Weights of a small image classifier: width 320, 48750 training examples.
Rows from block 5 of a small image classifier, named by matrix and row number. Rows with one number within an expert belong to one neuron, the router's apart. Each number is 500 + 40 x the weight over its row's rms, rounded and kept within 0 to 999. All counts start at 0. Numbers have three digits each. After the name is the row's rms in percent of the matrix's.
Before each expert's rows are labels from the 100 images, of 14848, where the router gives the expert most weight on average: "responds to" is what is common among them. Only what is clearly more common there than usual is listed. The data: photos of arthropod specimens (BIOSCAN-5M). In brackets: how many of the 100, against the usual share in percent.
# router: router (model.blocks.5.mlp.router.weight, 32x320, trained with AdamW), inputs 0-319
# gate: expert gate (model.blocks.5.mlp.gate, 32x160x320), inputs 0-319
# up: expert up (model.blocks.5.mlp.up, 32x160x320), inputs 0-319
# down: expert down (model.blocks.5.mlp.down, 32x320x160, transposed), outputs 0-319

# expert 2
responds to: order Hymenoptera (48 vs 20.4)
router.2 108:499552465511448466485472517562476499471557614494519521469426458563484472482460492549511513547553532520534546427487472525556472484533446549426488479453542533522516525457598445494579454512528490504540508519504552521570476469435444456540535489470543534517533479411520515504516458538540424537523515530456535411492493484509455494514580516487525461447521548451430476480520436562471511559493467511497486484535524465426540547527540526533506540443468477515448572447458476546540485429489511517500501552524457503511481532491492564537448515531469453465459462593458450499575526485505540508529522537549445537506512461611446594492550462481473448537497474544429521472525522456458501458557496449539486426469545546573503586538470469543508543472525504441462506521463475527507549548532511452494480517515525521516463502424488466525516492482608476468549566483541535564452485465502493485518523563439515461463511509419507458469444552498512482531429462544467515493471486477496436548528
gate.0 095:587520523479499468547460393440576505442443481493501497586567445558487519529495458529489494487463486488489482554448478439450533446461568579441539497588552544425481485405499514505468508500501556495399447495547540467526454578543478467529477545570565517527530517480596463495559488476507440515513485431494470556490441458559520523451477501458497479520571467491499436521482569506508536492516533478521464556564486516448510451481513482529451479610507434540447462512469518492461520519591528447462502444544486550490539445467515517471523488550512512487466494511513490532478437437508505486511449438448497463446525485464525411525604428517489526504555515514543506543542446475556538490482521510479438484457468511466508536547499540499474484527498517522531506514513474512498532499523477504578491557534554476541466501455563531469407483505489445541467483564512443473519494504511490487406442503603464487551521501469510533480510483474504516512505518559471484547495392471516508554493
up.0 098:522519502546502459543486390440518471478422517522498467543488427554512509461508499502469469448551500494532537522500475435432495455504570544440568509544509495535561548391476426514537468538475514502466503484452487450485499495552476504516547511483523538501552497487549471481512486447542500522508500477505503547468521512497516529462458488518502456457553460499480416517506560565548526476471559533554571479554535521401482551454481477546513485555463389506432535481482494483407543452520542462474500465485481476503503595499484478449560480514521453438470527512536544517457451436498510486560560474489527472458530532462571482545568495465458591553574549492520487492573476479543458540478472525525519511466436490466425508463452561473487414494543523536544517493465464495505486467531481516568521528540468494571470551414545548486425499503492455487467487541515437505548547473490502476421453593567533459483550518555489507544500508555470476488481556528513472482485421488560606485453
down.0 101:518541495507556485487494457470510505488512460431510547463470510537544526441500556470485498456449525570549516417535540469485534417542444516427560458514548534608530497529483422516507459497494485505482484528437550539596498566489491429482502519527505541550453466476466472469529529509544552436558457513470472537483423462473481489494513511485471434468504530562495466538506522475549508482499416537532477469556522498546518444438495535543551528453481472523495517461565447456423553450472555532504485564493455517555468558495513498534567549508500494543499572478499425501493517538535507461505542540520497554494524505483497468486455498591468577455548476490505438485459475481472580542529559478475539511429503440493531482526501456483474520560485515546450507489510502510532498525508469548501502530560483463502493453388528605535556410542509504458484441427541457554485500445555422418527497535493462432489451546470474514430457454567526471555478472538530454600507491512482433480508
gate.1 100:554500480501496456531512455524502509483503557488538531524415490553560490546520496499558500566436547508536490490484511560490471417506535526484576513473477510537503561478465474524490539573550492553505527574506516464568442537509519465449538458491510524533535553471508421510503561493525450544534440471448518495445547435469444513491515531417533482488535465520540469506530511496530444448457568524541485363415448473485535537547543509439506436523509487514499591498519548434553505418492537490492538455529418520452489504517546517465433503544498452454448550491540473492471453523472546531546522441509506513446478481522520574543530541506436522515539528512483482574554463473532525494488514523555563526444519513562533458497447447439484433493470482447415515542513511437537462506467512470483498561501477479508497473483543508530521577479528448509565542552526491530533537487426505470483452536516520426494507429505492515462403551531462483463507466516402524482548412543469463477394
up.1 099:612513467507493463535487458523437532503491515481559540498383480565516486541533504484479462554494516556529476558463491519502462487499529505538543522422495519468457520385479483475496533571530481510518535562543504466553521555473470474455529528528489466521491538463516444478466506471480443557530404474469447505441526423515464467543539539490544520508432483534473529455518471555494521459503530574519461446444492494526472550535571526421514462554488474537539590506478532417525442496549474517481627516555447498487485494515490478491459483454526495445452527527549509512536514567508608493521558483481509498437508498429535498600517489467436497521535543561516476530527495471527520532552525490498567559491452482566542482469547482519436502511541544450472486510540516503499430486507490453433521505537484511551479490524509509505504524538490414523566447551496477477551484479461487451512502524469473468437515400484457478431403544553502428542533487428498499502520430571460459440459
down.1 101:482498480472479479541465489508507445487482560524478518519481590480449463482512480426493439503461470380502467491496525473462540485456435577458553510390482522467516492452481568486430483510559498513501527512527549546495433451488514478386551462493476507519473491444424540492462457465505542541511581529558440565543561516562536443466490486492557540498527489483506545516454460509547526516488440534493501469555533507534568506541425522479512468445530565546470553452529495507453530546438564488476578573487428612551442536454501505475484474516535477478550478448530431516510523504491516482485453461505461568459520439439586553528533552492522516486505535514494457512427495502580467519494449541464483540423461558498482532507505494531564517516472461546515499472507470525494473506467575472467476420569491530461526521483498483444443526507519494507545523498500427475537548550592499425506525516513519538541578517541496489499461503514488520481512476508473540619493455477426459548505
gate.2 099:512486495522463482493548507486471536510486531553538537553456497533439535514454489481538475449524560498483475525445501448478469457481526468498504549485459502477469533470559519455481552437507504523485554530542566420494502477523538497453492462505462486466591455465442503530434495514492480487450494530508410486486550423519503542491586482485506556466548525536538504444489565445500444465515535522495569477481443489468524580519515487487465545528457549416551467537525534480471513468415437486413489425480499524452542477478500479425482510521536455553497520512561508563456525513537500522466470545523480468493536476510505500523531437398440471453573513440500520535527506540434562464541458465493480595462570615540577481503494531500521443532490571456413517517471501447452498474505574472439515498519509520479506461538499501540420516512548517589414533530529482504522562467507523500471515638454564495523445483473416526492543502530523505545503514537541543492590453502532451472449
up.2 096:506508481501496491493541506504439552465506525490526498518486501552456540490468478487475466458509607522489500463498503477479478470449526450489480549469449485513461540472535552459466544475526517509465558521551549419467520504505515453462500496509471473446571430470463478515454493501516468447442476548478391506520548419511507541491592460483463538520567487471518541462500527482526487470503555533462529447471471521475524556533545502515488549522476531432530501555486605473484521428480486479433493416477515497470547461490509421407461525513558490563544476498577484565467537565547457550517446556535450530491475489489513503491543448386464456508548506448499541579484522490441537481495450475469514593433596574531587464521512533460491451506475542462442482508479496507471457515485588521454508510497525513437503461484494492550440534456576541579449542505466491496515546451522522557424499537453587492568510505477474479492534532531517452556496533565523478502609412479509486471498
down.2 101:507411474512530491471478449492446472490442490475562498513492463502527482469547532458523497550575488457499522488498518588560503520512527465559572435566524507487591471525532475470496491451528521447471475504496514407526440518437497544482533476493483543453462474534552471494484501437508476488538476469547499515545461456543484510530545555580506498378512445492473509415449486551498514442565564434475548575469489507492503472513483478474538574539508447482488486534504467489466482492490526487449430505473508465437462459491493456525486542546479463502548538517479497527522539630523465493512469569536504553471508479461529468517544455515499509409505456498521547477468523578549490526548531533559460500557478476518492447451413544525508458469469408427486451546446469522556636485460509517460526489568472523427495492535519556464477522546513529505516447572516524504514505528462482623486476471471484542456471434480561528515491541545593487504594508500451486476545460504527477470468

# expert 14
responds to: order Coleoptera (39 vs 16.8)
router.14 102:452506483563501561469529513489514502530505478454501573492521522444525481452554488406542478501474451505479470464513487531541507548490473470489497527518551459478491593433568426575524464452480559485496502494518511488525530448499585458477562402463532497463461474466464486469555511461548482405582492407442490530533528489472483478450534556480506431458558510520488466504535472426482457539510526419421531535508535552483494473433415510530513554502529477464507453569569534514553443535471504544481504510568449468495467473516446543511483515533476491422510522481531476492451537513419511482469436512521505520535470510442575577520450488533445546489457548523478424503513491441512525537543469507566560559516519525517550422463502471513511454536528551508535536439490540450512490462509503484523551544532543530473490470535480458480548532479519489460524509447573486422538472421459448444506446521470455498590554538493511589529513532566546555444458508556481522461467539481525466477571
gate.0 099:529506468500473504490475485490535485440522427565478478569530475474559422527532442556520442507489494431521475511453484506547491493494522487536590482493420498443531562540477445491460465510510533526503436511544537465473512528495526526468525480505493509510420499515418484461534498566536482510448557500454594544507543511500476551489453465420547525515476525510473460448468542475520497558527515547574577485470483582488456533517501458500461518512504499444455530509480494473514496475534494557526482510445583502458464524464424518492425487452468468567495566590525509483491464464527522444465550440546533473456504475508406546489526514421482401536453468527495592567536527475439472458517495491513500583543506539496537437465470527446420498524534462462483470477492452503469518475510483569533547490504539508467498526453524504440509572522506590537498505505452509480550597505546549484514515464485562493475455631410589463492466521462519557475587506506478481450492442480508458498546
up.0 101:548511464496452449466589552556498433455493491511488458542503488435575411509555550519514455510527541466497467477463469548519525456558503577486556460505482531513567519524448537445464479500529451500489395526545435553485490513527472469463527489532490544501415526524504518454518513548508471567484527553475563507524521517474519491504463490425514507460531562494530400539464487506512445577500466494567554492540467590477488499538516469510476516535538429459478482534532492432498482478539536571530504491438568463478481468464492457527443476487535497479499566556491478473527429516499598393429499448460523496538459499473441511550476527421518357526449479528550577555495489488430558477547511525600486495516477526512503488473431517493451517473539479477541547424490494509509550467448469513499456492555545474463469512482508543482472515565502543454433523460460526500558539500515511526525528510511541518537465627484480541550456492487496481488528508519434539454517436486466441489517
down.0 099:527515433550549446485516522455391477490512521500494496469473503473508555523503504458500499519512439506510507432485516528440513448509549457531444485544420517574529445550522458472506530597499451491579537551568559503579451515512499465484518504447459464441445529540460502510536467480524489463517521544525459530489462488458421512464538533492493471575539450464478465515416464399505489529424554581506419500515502509506512452525556521525450512452478505515480470524472511533505552486496479567542430487520524585462545522482527470456588563506485544485504481497455530570506515477484486454506495460519435546547552502492448570565456536468458586503431460501485500495518492461511532478482521545518555451535527535483487521474478517522502492456489471506453411527458520506554529495503523550430549501455489467491550450509576564538558504443525622508444471470536508476477444474506481476496525523484523509425462520564464445474581527549525567461549374487524466564516510521478552493434
gate.1 115:518550445474466533500565546495518551559525489497471481504488485527490548539530419578481446512493584547497475423488532523483397457514516481521520524474575507519563534500528504533514414486498402445485525573464507480555494470472561470453512443576565484507519557535557580489484524533524517519472503453559454477490493516495490500484465510526477555512533500487500465479416492497501487548489418449451487511524499503447471477463437442532495491498495535438429456474468553601505496430506510458448483429472517475540553442407528495477559479479471560519505555539459562524426505560499500469532539500530490527504511414491488545484564503423473543445549499544448495490568503465518531529500553475494489560465614486462407504466496507478474480493509452531448494455585474440463586542490481575462483544529549519504418525509501448490528569529521491532483456484523456483502507490553499471536494472483481551504460468522528558509473520485475538483535520555474483461427584454409531487570
up.1 111:519538460494497492533539554497495501470527457476472463518520495550474536553530422541452456554526534510468455411474545528462406488513582462547517476495533566519532507535560492486498417459457469445452531537493477525506489506474585442478476464529570460509515555494548551514488477514495510494455523437525449414540478527524499498464489531547464515508514458474460451441454447531540500507498420423468457544536492488430438481494433464540455530496487503398397476485508537633508553447499493482482457417491534455551523450443527490478535473527489576531500544536454550546481480489513465483524500539511496486530503455527509531482514598482462509471542473536462473494510512490517573543485537455512491586523624483478417513483435515464460538520522433507485469504551484439480590488549482541527489560560534487477426502513520452502533520570543485533459482489516492489510475507562502463600511467507497551515465467463510505481505497536458538491535495581466530535425584475494518458586
down.1 111:431541468492493467489533495532535506484465464489501457465446520489562455478475548508442455467476491506534578473462500537549507576425394523587481467513527521513550498496494511504486505558522426423473534485588493584530488491494537445514480586489522451488512533477552516467511493473440524519451461551439478507422518546525417486524518468501463506519423554470495496506481502508474527478511453519460514448560484426455508468460539464462508487481552483492492461485508456496522520492490465547544574501559566541498488539527470483474538492556471510509533499542472499500478536415514472515569518551453450507504400583487425497432543538569502562493469493536467417526490482465479463477535457488572626449471474508471425512514593512502498515527578485498514480514489515511466452544528483483541452532487474467546508510498481465502510422497460447544516439429519515515495536596512554439479495540457478542493431462499547528557502446524495502547507419563489571501520523541640510548541
gate.2 096:504512441501463506492505566512513510506519499446512534505461431524509560499444510526483493448426494580449452585500552612562494476505513536542511573563488535504544537487507398479447495526530513557526572486487433469480526488516482435479453487426495494557468490496535514491450544501474474481563525566545489456553554425533512517536542434560483453463478562579493479509540489461503540505490446583526516517452504490586499508536386489533476447464445478533508437535517497459573503520509405456473495400544500442478385494500523472503465541542506409441554497476544475505515522447602508552466509486454553533478508471454450519477489534508520460509563488504548498416518567513482455499481480471534511465491485525454488557505514520532520539512544561403474471484534549518492542472512505506460514477466512493521579499486527445536524502501485465471470445537447521532440493536508522541475480471498509478485496544471479455487527563451466542502405517519482491436431500531476505576597
up.2 097:535483407444447524503457513510494463484537501471462520475473480515510544487488519511498527439453538519443472585527542495505545473466513504505573520494489538506549552448577442478447481500555508519554560464500488516503529491503492454487512517462547535486469538560559466450471538517485491465509512557526463448519564449461442540527546501520483496488520578514502519502435428479458522443474455590541608524470474485597482505487407468550530466483452476448545405536545482475551496541533436450518505446545520483489446522504560491489457544457476474447564575506543511539502501474559534558477437505453510517481483493475507494477486557478568458553542530502536500439497573524479454561478523456510506489445420518491498554456516548523470536481484534416440391529546533586481475482497534530505519505458459487526556467509588429452550483497512469416480500543476516524416459566456452553517491456482540506416517556521498502465515566469474547546426542547503499424469475502482446543544
down.2 107:439458521472416566535527491565506503442463450492538554472495581434515447438496560447507472536458490491462481446464517473508459469553558511520495541455503527511494511464545553495534466488497565455492472519476544509540421520571528476497467507537516472529512587487513514465493507456509553429457471460528511478539540510486566480495523445441485584501550480474515449571501480496537566460443480459486498567451480497444552505482451516458534562483465551509445474511511470477509528490541580467516492538550559480487551449487484388455461530479463505457508464538424558502403494581530510506443473524510515564566471474495464562515471508470472507505490545455517518562501518529549521500529531477484474516493489524456491518604524524606529459491448544522438484528461509491480491473440479540479495409502463469488523478424448561471501494487541594550519418482513478558476440470516518612485497516467556580509591522581504472535526518495461516421436516475556487541463523537464466469474

# expert 23
responds to: order Hymenoptera (48 vs 20.4)
router.23 086:559542482492499546511479506509432525511515499481509467499508532520445460500521518542510562522529536515504476424509504515555475459483479451555558498492433498454525493478492504546513480463516568555416515502505523531488475482488475449552474524518482532467461451465581435459498498522540483455556464489507506547482488530478423462467449494471513452437564449543489544483488464533423513559424501501555453470581465522546551547477456426466547468518491461529448477525469529542475518531418432461473549504565467477553474546431501558459471492501527536458524478540498479472543466450508463520542503629467552464555426458535479559467451432488488511507498438485458424538482473562490466469562546579544443531472515584483526514425475541470540577472501443436491413508545551504572431401514563488547512554603512530539527544479555525543498445493495483484494547480524519505430561476487594485494509528474537465524539458484458496473480523483572518504563457500507479496474558500535451449499
gate.0 105:577477556519439494493489449451553544489539491469558470510493458539438528466560508519498437540534478601439551449441521451543529522526515474446573488443437472515430436524468530460498516495518538554648491497543437496564526488591502509507552505519490481488497445511427545480499456472501519525534528495509461445552485403489533474490503523492496497445444486506497503451519547465501511461510552473499450465503485541503573490473492445455482515448564543518513477470514529495534515435493507423529439520617435547507476522460482509480496588594468473461517496487496468518501530446465475450402581563568518401495513483462502489557500474468518536534563500509432502564487515544546478526442538516559498529468506545523505560509536513454430494519497531507466413526487463491487454478529471522561553448502544501494468461513491466494483530482547479478448589478512489509462516484545467474457597511518542443488505514511530563474491488540520416527571472503508478543552418475471464535526
up.0 109:461518475551588503430477501518482492506440526536483561530481539490500457582418515507571562445514574424527481492526511489527452464517464537507468518544443487502529502481517496538454495528490454409488502512474480493524481569421499547358484504454524485512596506524587464592484456492459443491488471602452548531461509466538451490541513436535603432398513482549483480564513518448491449487435480576498444603484512505526508437517556509486436444514497473506465505500537501497450442487506505540462518436477494472523513463466531476498513443526556476510505506517543478528520436574551489547550477523486477533449514476526498471463530519517530514503505520634572550462456482444457492434466518448476554484500474487488514498469488492507522497489514500455492571512553512503536508563550483483409444533538534464538502510484557501486507489520456501563522494538477507535499511468486396542550555494498423528546473467472416467486500564511493427502480546547453465487481503535534522514510
down.0 104:520482507516463523447590489494582499519549496467448468545469524478497495482439471482479457541491415539390493474498458534479495431533486460527489479538342488572487505560533484484504424541478536562540492505468497516452641500458477554459474497489449502527466505542504500449458419509512447460468535478585493497515499582507475511545456447516503470513465551555501454477481497412491490454552465480549486551564442565504524535497478543497534502445563570484506466435433495493514500551502493571515455479494452521527503500484510539492562479474472530547441492484504537558527501567460489487452454452589537554429478496533514536566526529468543491514488425485528536487467558546439491511507537498493496469473552516493533503512505550541568515611545553458444510462430508474475533536443509534526514517567565484536495521498513495488487481488527533461521509439496462457483507549471389493452537444458549499517455473503506453552447506442548486481527501537499547500534527470470497426583
gate.1 090:482507529535512468472438572530538507497562527522497490545537503553535499484511515506460405462510537540495570524589526480470505558532506527503502492509557538462577526447487416494484513449493453491518504562469474487485603458479434504474577495525443408520546440447519476496508524505506549511470504526531503487491521565428520504549539479539480514553389501490503511493546473517505507455457565500451537485542500435550492494552484550494486473487496485489528523524496507505420466488480500579497513421484496464518554442491536529519437501459534582483503527483496460501576477419408555548555467503514510433471489506446482510454600423435594534494499511531478477430506509435470495489490482492478466457557435535515460473510527484546452456493436481535502475581513498501481427561515502520434490425482501445538480480557486548553584511470433613409453462523512512560536479498481475552534457601487541528490448483555563529503452501508459440489539490455493475480481480508557502444517
up.1 096:508493498502515500537491561396553518472423560535467504512523552452531474500483598488488472487540501500490432487583501470444469516420572528480496477507527607503480577490499504466541459473500486422487535430544523490509468494469437509533494497489542503477492446544447458393465447515468538509515466501536515462568492540449496498575467564526524514459487467513479625569541492518497497452485552505553559395479488474464497577442496531445461443449488562514549473521516525526480499488481576524499567496500479528492528448525440551486490472493404490492461523558505471530536529558505490464486510490471518563509510520482445496475497486475541479497564516508510500539474490490502489512523477541507526439545446455376490445523501534520529475468394522498505499597488505453474495468480425522411521511444442532521452476467500541484524519472445557478496476521533548504557530529564394533560516538564545468397484509547545495567422476496481465532485521535463487512527541512534480547535
down.1 094:524431443498447494485540447505534515543472465501453524475555525490528474617513516477449522526495503536443490522512463489494451552531492489493577453458476434461506478545527561507628433454534388434461552513492531521512454534455489484466532433467546496465469504478455562523546478526501460510542503484468538552473484508505485469560465489526494529434537506484519507465643439436458471583472445484467507533525408469583491514508495464607522444492417536572483446524474519464464553466490493461497467575485514592529544476505557475447500537512511551484473481517468465542552491584487511505475468547564453542506498439499522456485400519501545488417597510500538491540508460539549522539486466562505516527511501472489519514495444495492494550438498522485480442468509542482450437534569496492471534486454494522518456419549531470459483440515512559516540489496544473493458479515465548559542515489536528479533486444459522522457486505467533508482487506484509465625524560522532506500468
gate.2 105:510559403490426484513569511495540535582476509480484607487474516561535574511556452503505481544533462481519501517510467495447478513541485555516479538460544519496515501520538472446517488577502454495499505470551506464563518551539414498485506439582523537564445489471508470541472488528452514496501550552492465423459451534473483515411511388480502447449479495484516527508532457559525498479491505522506492481522526440496465414548484453496492561494457471500484522529571499451462405451468500547471442422486511511545498546405483459513443508515490449480482474421557466408505437483515486529492542540514513452465523461465562523515568419517469432523485490513496468434530444494526481528542501461578520512512483481577506512536503549488553494479473518508531515469546530534522527453555568493510513516500510512521520538470460436533562538484494556500544493535415446589489578489516510537535501552502460495528530429439478494510459434452511479456476488606612543534486540515432506458539
up.2 103:478497536497502517473522510469555431475450481527504461443519541517508561482480535461478475522527460502540531510490524516514577489504473476501502499520467458533539513469515464488461599429488519465558476492502518422517514574492535511442490497523478526481490570523510452471537527475499535469561434559494476512497530502511561459503497493440449511531541544568510521415493580458493523573535536512549509469494437438474434480529487412473493476542436455475506417520534470501517503491448545490484506498491563501481534576496451488443490563508452442458499533538501531550520447504439577488472528439614546464461483493476536559455471598486447515477547454507402548492555466468516492432583543489491495556464443552511552568494498517551514395458471492550542537494486535506422480503500470529566514458525474482463477539496480488430477585527483487588438539469510529550434425532476496468580498424527506529496428509524495532506566477520527469521545431562439411532464464498530538543529
down.2 103:502441464476529506580518501510507522458478430505490472554558497476526528500533435408474523463523540559469501526533414489555523500526466535544544455474558473492542496523491496487530551504505578469440549529515475545559526519447503548470525504500497470457511426452538554508478482433501590535504507473504507476448456471540485418530500485520557509456495539535509510517486557544361542474514521583439596426460493532546485526527445479541421472489502639520495509474517484530458525524513530495520519507544410461489457537509535512592500494458478483474536427497492525515558570509469533482471466501470481526480540515564457434493455541517455402483511481451478550539509484497512487454521499458462456450528392523421504503535459575514418499420560476520491389476484500495446518520467532484498504563527465496441524480499505583506495510471494488461555506455451522525549506489545536481487492502502511476467573562518496486459490517479497475551527404456501556510487481489508536535615

# expert 17
responds to: order Hymenoptera (90 vs 20.4); family Ichneumonidae (37 vs 1.3)
router.17 103:520442507509563481497587567419489464612514534509435503489586458519418466463426417561476444474496490515489530447560462459559490482542490474512470436542487549512553497499495567555515445558480503559476513477552504496476551488503462481513457448551513443508579543549507510479514472496499508415539466422458472427564567479401480499424435520451518475489507525552480463519497491529500558568488452487488489533504498488452479478503497499496501518460515482442517460451546502572557499498463497491528458533456514502475586500497486538535455446531450531544482463548459454454439420430567510502566446474446496509503497494452451563492522500553448568472491504500527444412561456459519546480562480457483508472533579580501560508496446481533485485520500521493494445510474416470540549445563469543556471528522508556503495534521466478497514474597468488548473468465470498484485510446511466498464494531466468520476496459466577437466564540523525508437513491517538486505472562479444448485538
gate.0 101:550505499514493541475595484506448474562562522543579478517542469527579478521493403539422498459507484491551493447547463505438486542467579449492462470464486452506554518503565521515520530519519405519424485481465520471480505539566466554426472569571485474507525457526482515477518510517461501449458498586434516450495535540470502497467481471498493491526516493492416529486518443557435455506500497543561529470547481539496488515538551536573472494534437563522481512526466489520511500580471446445455566508461464554504466506477505570594446512514494524506471533551501511444489493483496487494565521543492526519544463499519528457478513553487484442525521418472500512476459535445505509488580448511422537546506478575528476526424400431452524527497471543495475529494482490479528535529544505517441459490448460409544493448498490445466516492473489489475484494463519491449422467443524508542576545520572431522529501466542495508556527500447534546513616500457526528557474475501549389545448
up.0 090:498514569464494459537469511484502498468498478504498509483449543461481493468449595484533488540487553535495510508464504474581538528487440533535518561552533509500452551466458412500414499478473531451547522506504448535502496508471586478599578428409528480453513560485513494523525528467529528530519483433600493496520447537518502485494462552523455486489486528525608494495476534506522487472481524461435458531469539481559523570572446440487554441473506417494518525471502489490537503393545560506503467444551536499563511475480511494418544499454495480497527485468499453536496524460525509512447502460470479459440527412502417513536518443523505564452452569523511457515509448556469513514461522554524485477486542420431537512565556537542530466504557459513534535518523477515522507427510503464463512537530516557464499545512551550502504516513497489515495445544443527581490524499481492427369450479454543531461558480521513500466453473561479430490438497493449541424528510530437552489585
down.0 106:529487557565571488459441487493465474473534501500519522517511532538502477495451458522394453537471487523523477462474511513551422517519500543492437462500568476460552485564513519402482468541481563492460480528504508520497432506453502497469446462409526531541555522565492492489476434474528515556553450463544517531503417543515597507531440460552509557542504519526470463585484493473504513485531546477485406454459488452492453555521537450501502507593528504417506465492492517534454580497482528454486494438467434511485558448390501497530441456540467492454525484573518488533420546428540479449508581476567526542524443486541497508500512506501574463521555475535517554528429578473452509422537493499474474537509548534543489499496422544499486482518508552516475516531510501502538443497495470566574495524500500440521516550455523568470473540456531562435517495483458510470514558491440577557509508416475464515448430498568450570515483512495513468484488522455507441547488501530501546465519
gate.1 035:549501534461512489517514442550452537546485497521504487499563443508518497539458425477493450522470465505563452469563464526483489560482489519539534473536477496572520515430503480422479430516479417497522589482421580537505558444541430494488462475529528420520465480510466521437527527478518454521560509512467494495504510415453518391452513538497498514536513452475521468507511450371465444483495490455459526554495527530470477459473479423545520490485465481501527526508508523514488500539470511455511559479521485534495466533499491438553419513552568495494485520473501449502551519534526567405523453541513461531511538461504560525540493445525543486492472472507481483457481559494527559480469481510550494534414534565496482468548533541483512570529488496444517575477563560542487515518461456532544533464449483449519526542449591521485497470481530538602476511580456490579465536472459438515550509546479526495442504509449442492510425433492512482559473518505496623607509531505466491568527
up.1 031:462435485480507513464501517576534528418443505472557526570570548454542480455473509529513540463484530451512539532515405554444488490424452475458502443521501512516520558477493488481575505503539422515486522558487482501554537469504501511532555554595522457505433407510447494511442500475516531487479474507454482500485487511476501523472515494494576459554545517521470522451505469492539487529483477494492545579513441572541529486529344507533489536504535456436499558421508618497584511495573526520538593418497525486498455497495420529538470418482534531471444497458514465486482473454465525472533506410493460406542443449574484470537421508493477523476451562545494440529437538533514551504511469476554521498486534515468484593486508433508466475478498434481560522439524528508508486520525478488456523546537547511524522480516576447470481529452562503537526533527476509467473539500519487440510473490541489543525490525505496466480528463509501432539505449515580484519432488436476520463530
down.1 032:433486463467560548459561480555530468515509443526517489505471466504505553470548510485510486467520480577552514528486465428480489556471514411532486514520467470518587573552527487512489573492448476471513453470499444540421555411478536522413485464445533495520473401459514488471440440461550440491488538583527554492468525528493537558459542500471459470542561518526479487582471445504508433503517537548477477495461561524488551457471503458406443458428451561522433478481559525501508517507486534507573491466456501517522482577471555552502480488465505447512475490526453480542440470467473507475528430470526494479488546542530511566452477484502462435493577448543459531547462482464474456499537474535497481592485561493544516525545437559507452423495535533561541461493542457519604485449437451504521523542505589479568491461520554541482530472468434542477509509490501529500448532485440596497559495506490480533536536519480532449441492455513494505488541472494508531506530507504510503521608
gate.2 106:490449564525539425447419452479447522554462495556476490535438429471519524463477534508499483495508509499439502457478467534417550568435512512470553505513426532496483449485459489539536470518557483444507491500455499527465448549465513542470506540410513434521537513516540512566648493444464506528507516472459537500557578479558457520528494548506532501433447509582454506440464577463553531594515560522494409499457514484502504500405468577471413547488497478438498478487461474574495452482488482524500496520509443484551460522514483524522496505465545506501448515488529485565437497490543505529511512546529420473547500507457475482492544539401494456524520516434468490531590460535468507477557534523518549555515438484551509467519518583525525518588560473502498543460479486477483477555517575491555511518499497470514559526506493485391556424520472509502473468495515495472526471485547451546510511484447499506510542540501449576434481498471492474534470467471557459501502485601487466521531
up.2 105:467547414474457574531529532515527494445548478460527504496539556565467499533534503513483537511506489484526534545533481484596440457540488501524464467472594493506473575452526517390440570474437521511466514506502496503516577422543512448517495463550544522490529497481468470464360447545497510481487521473475465497460471521451495462494487484475428519548573507454529483539486388545445490431464460471499587530611494559550513538552560480504566518507483535530489522522543504444492524545519505475478501499521543466465514490484479481502505461510433519533530497500433524441543509516494510515489505488517549524480521485540520530503453472556545588454520490567502554452424500441534512522477494468487476441459582495463431535477527438457447495422441527526465442514503489509519547464488428547420528501490490478469426498513498487609465509467510482500528542532469470530519524553467574488520499501531535524492438486578596437577478481463530511487515489474480567473538472426553539482456
down.2 109:555460459542513413506519523453549552550483449502473414436506469559478542503517509486516502475425559524483422494500525481492505521508520510494541495534551502489491453468487478416476405523494550513490501507547523535570504546464504525451508499464522482477443480493529432456519493495542512553496447489406495591506497527528507538433458517477515519445509524498546471427461456534446540503487473497549520535552413455481465478544504555452521501540544507541487525552449541512511460539533483511487447520513466495543534515565500451582548504567444508513512465508537454551474523374495466529533508446468490565488477380457425523544441516444607538527494512551545527427587477538538543516567437477477486470484571525490526470483521482482492500501491503475492544570450489463499502532512480444468491500520537512484458533474528536556478472570450515625434502486471518542522508446540479508538461447510505511488451491464433525519508594479540536586470483472460540526453443491433447583503